Rows from block 2 of a small sound classifier, named by matrix and row number. Rows with one number belong to one neuron. Each number is 500 + 50 x the weight over its row's rms, rounded and kept within 0 to 999. All counts start at 0. Numbers have three digits each.
After each neuron's rows are labels from the 100 clips, of 14848, where the neuron reaches its largest size: "responds to" is what is common among them. Only what is clearly more common there than usual is listed. The data: acted Russian speech (Dusha).
# gate: MLP gate (model.blocks.2.mlp.gate.weight, 384x128), inputs 43-85
# fc1: MLP up (model.blocks.2.mlp.fc1.weight, 384x128), inputs 43-85
# fc2: MLP down (model.blocks.2.mlp.fc2.weight, 128x384, transposed), outputs 43-85

gate.60:401421401516581575515510601504538512458546541481475414557516464499447569435514542410499481519560463497548458505578603476441445508
fc1.60:540506508514504568450517467457436530483510530546502529404459589590488493464513481534574355579439544401489528546522509518538529458
fc2.60:524537562463473480554574405503508588516503491503562556473528519567434532474500477553556450578540393471451557504540508546494471482
responds to: emotion: sad

gate.211:547447437543482476497464521493473558546508506407558539591436488466496573476573489497404526464440536503573499562501469530511399590
fc1.211:515434542501517545476570470510456524508484601584463579499470622437500439392453447486486539574563491485617486489525543524454483497
fc2.211:535450400413532471513514481537586409535560499482538540511478470440424598590544507480504533515480469560548407559440482408537518578
responds to: emotion: angry

gate.381:557551459533454478603393483521522530529505588532488530546510514465486415499532481474459441386549473530500582520509352622458474470
fc1.381:417442468453519547539562523463490473398564582489453496536489478541593579453481421523489544458479473413448452511564536451486525449
fc2.381:476451499440505400505517554517497482544517444622500449493565404508509470439471578418537476504543445505474438538460464439535577473
responds to: emotion: angry

gate.376:443560565483481496503551547549412471431525515446576427527476456487597537515474553537494512397483511544421524487509506505514492458
fc1.376:440443460496511551523483499495523542441528597463443529569467457529470525489482492519449416426565491579501485528475515422536457496
fc2.376:627496492489543536574532483522419466495511465439442577443549466540504461474523514470483623571626478500487531591480458402440553489
responds to: emotion: sad

gate.345:555416540417457535465481509462505453555457523446559464437558534554500454543410532455439508486559493447451449433578493537474452468
fc1.345:432565449511482550424436551472505469509509514558613389640419552540526515506500458533494505384527514445463538481471585504497543573
fc2.345:540529491495458460470448448579536490605562515593599586449517617459561509428505472555578503506578448512486435417392556553511488516
responds to: emotion: sad

gate.53:466537461451558403563478449549457526589494462530406479452538436542513630515514584581390402553453529506544517470468629484518429505
fc1.53:579412403593448447395512435489435584443559460482462497523504576558444554513503486457446461437573427544538446500493530503470499451
fc2.53:461454546497554418471521399489504517607487531509552455483571479462494468537519478487400444472487573577498434490521488652469441542
responds to: emotion: angry; emotion: positive

gate.219:524481582504532607535478501614547449481509571555503514472529475430491499440515542556499437496466510548528542447616520581570502541
fc1.219:539530477602496539467507547513538463467543514452473481513458468530463485433420496531538417537526558472497471488596446548529534554
fc2.219:515537520517514443491455472522489581507434467490551421534516486490507508559459482531380559469470521612420569457457554497540459489
responds to: emotion: angry

gate.32:484465497518487578569464453438536495490407540505526460458497535511498590530531531514439495423496505326505587444437527418478440531
fc1.32:484384545486485501563555503477588527499530411445504516573477526476500544476493438449488512525496487639474494601446545510467605510
fc2.32:415539551491539589489473548487483543585440507387438488498413526423468496456519381553445588516544426503488389486497449504475616489
responds to: emotion: angry

gate.77:510512517496428454545551574460567529468546522507512533372500515529487446513512655587544479479426466498464430543524487424430431517
fc1.77:552532475490475545503474439459545465516561412543524467615410518509518485449529514500480488435543500556558534470364584501504497565
fc2.77:462397473445536496532444427558484569609538470487547437496469565490418543513542425524422536515513470604530446474443452481565490529
responds to: emotion: sad

gate.199:577588613482476407458460531532511555427478564526553528487497454505494408511528535574431497540521553620504438606497585477546448537
fc1.199:496563525440535505422438432457451502577524446500481516524446566398493469495486535503483423494452503500443508549588460462674428472
fc2.199:507535566569527477514568482507475476485530527569548459475485489564504484579411563438492531474536500546631469467506552546482490556
responds to: emotion: angry

gate.229:544419456484535531528490489466595439554479529499463446482514559529586544530397476482456554438601484519538511421561444425573474465
fc1.229:481498522428494529646491546448381514547476432400544509534586531410423542495528428499632530576480552464481533502436518545476543483
fc2.229:540480447552444505501509431592481552423459495563506599557552497482484526493487490409426485440466521519545557509632545592386539510
responds to: emotion: positive

gate.343:527600446474610530486527434493438585440526486513524440451483434584444535525489668643466426514495518499387471451608517540490504537
fc1.343:472500443510596479520497566506435435458446618580557517467537549481479422608500519400460439536441591444427500512578483515473517559
fc2.343:549472558388546496436531487514389476544434430445524522453558509561541589419480505417603481534363494501462527463536510572548476566
responds to: emotion: sad

gate.250:455455440527505477537577436537554418575547430460631489474520506563549522458411467551448424465461468523461468470454448590446438496
fc1.250:546528399382561571509433495480578410516519478494522447490513433518503505513471469465438454448556470586445363517464552511521482421
fc2.250:570486484409406417601471379435530536555460478477414451506392516439511460512460480567406486531515447565539496422537536485425504612
responds to: emotion: positive

gate.34:598380527511589483499607512551418548399573503549459480452402547546501462549455471476477507554489454522443491482491566444526554391
fc1.34:435501490410517492487503474429433544543511489437495466387515413404581520611464566536456473418420478512581569530496580509453457521
fc2.34:613546535448561570480567443554397501467503492548469486461612515555553475536554562568492482510409406544419538552426570567484486375
responds to: emotion: angry

gate.383:553502561579516445478481520512555534515501553500415401531498528528433499462463501385449465452480505463481467464518527580533459540
fc1.383:455553482457552502437522561448481446497460440429466594528397523558424510521538478455509505524489443523550482551478508504453569479
fc2.383:631527478529489505498491537531525509592401549486589533453563508465519538542584515477429414424516560514526395554526467493470487490
responds to: emotion: angry

gate.33:511500480475572582569472448544454573462488537527403441501455599468513458531453506418578506547566472527554497503505487472460478457
fc1.33:562442393482464539581502414551501494470489359435423446455472595453482444471573450446502374539466482587545533607500427450459403397
fc2.33:483458488436440409504417487417518491516506448503377476391489487488547476539458501437513475404476568525456491573505482380462486468
responds to: emotion: angry

gate.203:484505479527471458438524579543545564492471491549515507536463634591520536484641511386448558473495564598484609484390502531533479496
fc1.203:472524527501481493529508527601526496494462547471411463531495391546459452476450485554432504466493424585520509509541489527501450543
fc2.203:560486460419502455517552418482510443499419522521434515501548534478449514507482593527566523512470523541471521520423497347455503337
responds to: emotion: angry

gate.337:557547458495455467586364564465411479509575473489497512490566472516491517536579439501538486503497393491538582464511517528464440529
fc1.337:424486566456542374518502440421466552546445488501551400549502570484530469550450492530427564513499538475489445575493461558456496525
fc2.337:522525595503446500535606446524475482391534551520501504500558542517576521414502476445559456553587523447517392489608507542558508495
responds to: emotion: sad

gate.205:545489375419478464522612539531467494473535513508462556470560423484549562439541615466529509506496486551415504558486534553464518545
fc1.205:492533533498512560414532517511421527518511462413522450408543503428540482498444603469554512527516541534565541596594511490527562545
fc2.205:466515473426456506370597489501420545539491555449463525456421528506517539517500530490555487585481508502485460509551454416529569435
responds to: emotion: sad