From a checkpoint of a small sound classifier.
Training: soap at rate 0.0017, 15200 steps, batches of 256.
Data: 26041 training examples, 149.4 epochs.
Rows from block 4 of a small sound classifier, named by matrix and row number. Rows with one number belong to one neuron. Each number is 128 + 24 x the weight over its row's rms, rounded and kept within 0 to 255. All counts start at 0. Numbers have three digits each.
After each neuron's rows are labels from the 100 clips, of 14848, where the neuron reaches its largest size: "top examples" is what is common among them. Only what is clearly more common there than usual is listed. The data: acted Russian speech (Dusha).
# gate: MLP gate (model.blocks.4.mlp.gate.weight, 384x128), inputs 0-127
# fc1: MLP up (model.blocks.4.mlp.fc1.weight, 384x128), inputs 0-127
# fc2: MLP down (model.blocks.4.mlp.fc2.weight, 128x384, transposed), outputs 0-127

gate.35:116096149130126111122143132111115103077121144131148083104121088109093093145105147129130125134123089114125134121166131124156095139112099084168078126159167120140146093141112147152126129132107108174127094115096138138120109087103102109135198108101140138119162158150114138128127137091141117093133074124148085118177147122091106126144106117132096110108136121130164120113127151113126109123189
fc1.35:178128134100121145113135113141150117168118107165113176105122112129147149101122114113136114136141132151136110095136105165138133121143129137111171161125132186082166165097151114125118109126159090095142145117145152099154104161129129122115134154148132099184113076093134127115155124160141124102120167114109158117114107095128158147093154136187173097133149101085105132111101132148149119101123
fc2.35:145138138163136132177158106142140112122122149118132145126142129098118141135115179170130131142118109148151134128118131147105173122162121072076125109119133127149092143116170072144144138091141145118127126146101194108127130152176122133102106085168122135081116138135130139115145136165122129137127118135125102130120095126112125173124136095140131136134146159143113120036126104190116121150133
top examples: emotion: sad

gate.110:156150171137141125171093124094164144125153147117106138117093160111135135111167108108177126091099141120127132140135113084145123124174123136172114140096115131099109122120118157112138120123120101130119144164126149107089146114168126159109134141167101167114169112126093097126134093099120110147076063140107173139173134138126137154114143150093133069136133130118141161124115153122136124162113
fc1.110:172078144088155133151085165086124134074111096118083085121131116132145131158110134157116119135128115144154157099106113134125135147143150125134143158146160154135152145167124161122138119151090102102144128107088169137102107129122102154101130125092136062116150098136120126153120161127091135107142130166108128149129129148101133128083134155147093123117147156081093134167118168113114128137143
fc2.110:109172113122138161089100159167150127116131136059127153105111141134159129093104113132140117151126131080166121114139124154153129091133125098147126110171140096106108117127178122128174129098125126134136085101120081172130148134155130085125138125109150147130091124143148116133134101122163127147090121168142149135076108116136100138138082132116132081116117143142133136129142136139142066113178
top examples: emotion: positive

gate.196:101163186126168194115128173162121188152115111152135097156138174155138167107101101127105105146147130112105103136126115111154110135114124135127120113126125128131099139139131160107115127123095092106104128155136142123104130133126145102153102105128123138158114123162151173091167172102087124150130113160152130123101105080125184120125108133103123136114109113151081120130107134148146139152085
fc1.196:137125131145112147122107133132145173174148119098102096138148054135130149117096096130092103120106135132119116086153153172106126194148115120114146108130122113159082106126083176130150131100150107150089133154087140137072117106131164126152121102113167129106108159137140161126121118137122134137111176119183119111130116119150135135124145141132116157175100158140103114127136150158118143143122
fc2.196:136130145103136154119121110143086100115088111093134138120095117101132126146153088122105095114099101141120097108087137165108115103142122117128140145147129156167130105113106133117156106113107108113149176104150087159122122118102167088131107153171121100180103140083146129114152141123107118095119114118152141091081081105136154161127138171133102107084125165136119091102139137147151100091152
top examples: emotion: sad

gate.293:097177194100113133119108136131152099145144132112092130103127131120146130135108088145134105151179137158132104081131123095158170111124131166142086092090178152146137128146127158127114132120149139082128156158154106130139123101157145184148154133114108117092117088095094108148123135111092134132117099139123127125129152096169141107111161104183124128163125110154125137161118131135126123147150
fc1.293:098129133119142112168091127132155094130171111148117151133131125130121176113144118117169083194125120141122124116123146110127137108161125147136131109129178146167124168141140150140080093141156127178133136139150134127154149123179154157118144108122107147113137123099087100109116140112097142156119118143083115143148118137148146110104124140137115123152156217132131108114158167116099139080147
fc2.293:130151136164112143149079179104149116146088145125115132111154124077114150126109156124079144137085126110127140176144101103150150121102133094095155089108138059147119151131139118106124151137119081125109114155159080106115107119070124114149122144126165146102154157112105158149117133153125096137122115161119131121123159121147181171151132171128140133157143136134134118111135119159114125107149
top examples: emotion: positive

gate.367:153141115095145160113121186110158153115122085155119104116116144165130117130142162090175131163131105142146090067110138099082141126127148160142106158096109126145110151096132075116115123095121158135107128061128127108116129118127107119144125086136095095142108135141136136120174169109132129129130154111157104135141137100137137134104153121137141130127177101145178121158117139136117105094085
fc1.367:095185142126133109092111138121032079154103127112124140138095141125107146097141085147144116146110114155130157128119118169118120135129133107128153167154095114167139079138115091116144099147125090125097156124143122111131129102123119110128121128089084159143104148133186120125134130143154128137144139159151175118128120099115186133135133127140109148078116105120119128115161166122133129133153
fc2.367:140100156110202161144157134128159131108105072094158084114111092157115129146119161112142116130143124150172127148144122123131144092117126124143112163117139110066130144087132159128105131155099135111106139167132108116128098077158121120123114161108100147127116116102133129129123119097154159128144138187113130148156158159163159116104097146157100140155145144137095151114123157126156108162134
top examples: emotion: sad

gate.54:092123123187159173114141118113129158113146166063098148103138106128117134103115128127145155110159117115120129099112132145073096121124098154136087105140145189128139129134151118128097104132176148104122125155167124135105115180129145116109144137162119103150130126115148112116139155165126123131136164101107164137161120173115081115138128124119088162104162092100111113133122118121079135099131
fc1.54:125179124101151122108074083145138117122184103127151151171203131096168101087124115149140179122106143076139132105157131110142136150124126134123124172118137089103122136147095157120115112141086173158118115153141110141144107134126102124126090121138133125117123108130132132146151118122133156163111118119082125121128124131106122111131074086146122083142115129114160156152173122132152110114117
fc2.54:160156107178138109104089114103195102127099105145141113183146166133161132100119145104077127144137108107132191110103123129122139106119134162127124156096180109144139115121099162122142151176119089148142153121134117114154160130144104097128109115168117158132110089143147108125124146115113138136136091115130132117114156117164143099110179105128112139156143138176127139141139110117144159159127
top examples: emotion: positive

gate.266:079138173132146133153079167132141139133138145117154126122139069147106153119120135115109094125099153133113158136141137083123117116115163089071110135111152125141105143112139131111118155139140092127149139117125112127096145095142097074121074140158114146114134086086138138092174131149111109111151148144127131168146172096127125143136135147109150163154174099152142128120162126091128086150115
fc1.266:181095112140140152141144132106121103127103109156171132157143112148171095117103117112167099153156101119105155128140114157185161127070127133165101105124131111128168133157134136122102114180161146103107125112127135137116117113052128101114114136086151124136136106137112109141150116142155131126154083145170117162127121142120159124130177129136117105128123093091100110110106132106114164156143
fc2.266:143134104139155110130147065151115135105127152149143114174162131129121144149139142126102129127146079109111145158179129125196145096129058082177118181148130125146140138163136123084110122137084146118117157159096130116097141111127122139135133118114132149134122118143100142114136135143094136133148131156106096122109140103184131149117139149167144082111146121137127122139134103118110163143073
top examples: emotion: positive

gate.282:125103096151103131182115135134104105117127132091109126149108143120103124143124172074096145120102088118079160164173151124116122141139171084114146133149143175142103116133153172149134117130112122115147130113108096130122153155161126137080108078168117105099123155139109103107131138149150117114099172138115148147120130143119107104120179128125121157111122118117117138119191135130075139154109
fc1.282:130131131096109121073134158151131121114127085131083160146134155112149178158114122116155134121138107095171168140147131122061112136145137122141120132107126136117119134134124132104132085118097138116091105154159145124090084128097123131106119129161122115107167116142140087128150137165150127098115133111130154139105134175130131153118144170146099133128138084153065094149186161139145156144098
fc2.282:120118092175126094157146120131111162105168129124101106101145106146092115166083136154167114150139127123156142102122130110136146107106120089147114122118150142139183107135124138103115159117147129162105183181089168141129098124140113123094110107175127121168132103131104105126110119090109153124130120175107129144151148102141108165126098104105134117153083158113118179091136123143110141113107
top examples: emotion: positive

gate.22:129126110120107171122104133095120137100168123128108139163116110133137136094128117131142148106089140101114120047080140118156093123105117119120104123140121114125083119105154179127065151134107128135195123120160119133138136157153151153135142171148135103119082123162109147148161113097109127139118138105171172096122128129135132142161130121088097144120117092110094142151151102127144138100104
fc1.22:107136098128102150160125130147128151146161122061096163132154120156160149144098139127135156131119132078134135078094108111118136118108147087089094120180107154119118115079104153133088150111133123162180124140150108118129118122135138115132156120100119108140106148193131139117139109111139124162113135065154155156123143111102138141147156117100168135130104095149135112138169158137115132115101
fc2.22:134087146117108116116105154110126160149135139125125146122086103120103107152132151106088129119142174121127128148167162118138122119125100092091122154121151143105084111078078143155148115127109127132111111128143131128136159105141122125135108125077150146122118081106146122123149168129162137118128136115171146135087168144082139138192131144151180114162130092141106139118130055099157136139151
top examples: emotion: sad

gate.25:141129161129153112089065107147128147087149074125108149166150149137102101134128123136106139139141117113153116142106115132086143132112145180094151125148112115124160170120153128140154142113136088180091133138166139073137121136141167148099123153122107137163154114167090129090129136085113136144147143170110095171168163108112133130115120149150111138129130119123143118118101145074116112111136
fc1.25:114106108119128129130130148160122177099111082130086125138143118126164128166150099116124110109172088100068140125133128133127142122122117139117128142102105096116153079131157106150194152112109116116160120155122153138105101148128103114124098128143098135155160125147082072080141157121102103136115117134133108110172149059145112133129099170150146148110134122088111132114129143149106108114133
fc2.25:116122165125104121134092097099125089128103141131126156095177146154129130106139123088145129166124117136148112152136100095114128141123114086110134089140144144123136116131121145134153137102116085104157130139140139132078154102133125149112115149143104128141094099172068141085126137120154107104141090143152119179139127153085125145085160173134114138143204133119162119121174120160154137127099
top examples: emotion: positive; emotion: angry

gate.137:058122115113112120151112117132116104138168137117125160102173123137123144156144135093148112113125142136137124103133093101162144169174161167108113100142129148146164085120081145128084097122140115101102135136098146139109134121151144149144156139108139110137146117171133160121166126091103130113160151120103151093116126197118122105153125119080119114114168105128162085138107154156154145123147
fc1.137:107128159141118128137127121124140135089164103175132099146123110104123109121151125147160127110074154208181116109114170093133098138105133155114130136151142150133126139110158120119066133109169136124150134134104108141107101149122145145147134135109137156177109151122128129177129101110130110151134125177126123127149105160097096106128133131091124083144146056161152131135127091133108142139113
fc2.137:115130112081102129130111144144121159141076065152129116154154138164150150172121111119160096131109126117157142089157064120140116133148127127105124160078115147128118081114058124161158151136134130126107148152143159116114150098141094143160091134125115146149128118123078136121142125132119135123096140124156124134133141147160086139110102124144123095110182143153094133162124139126107132160161
top examples: emotion: sad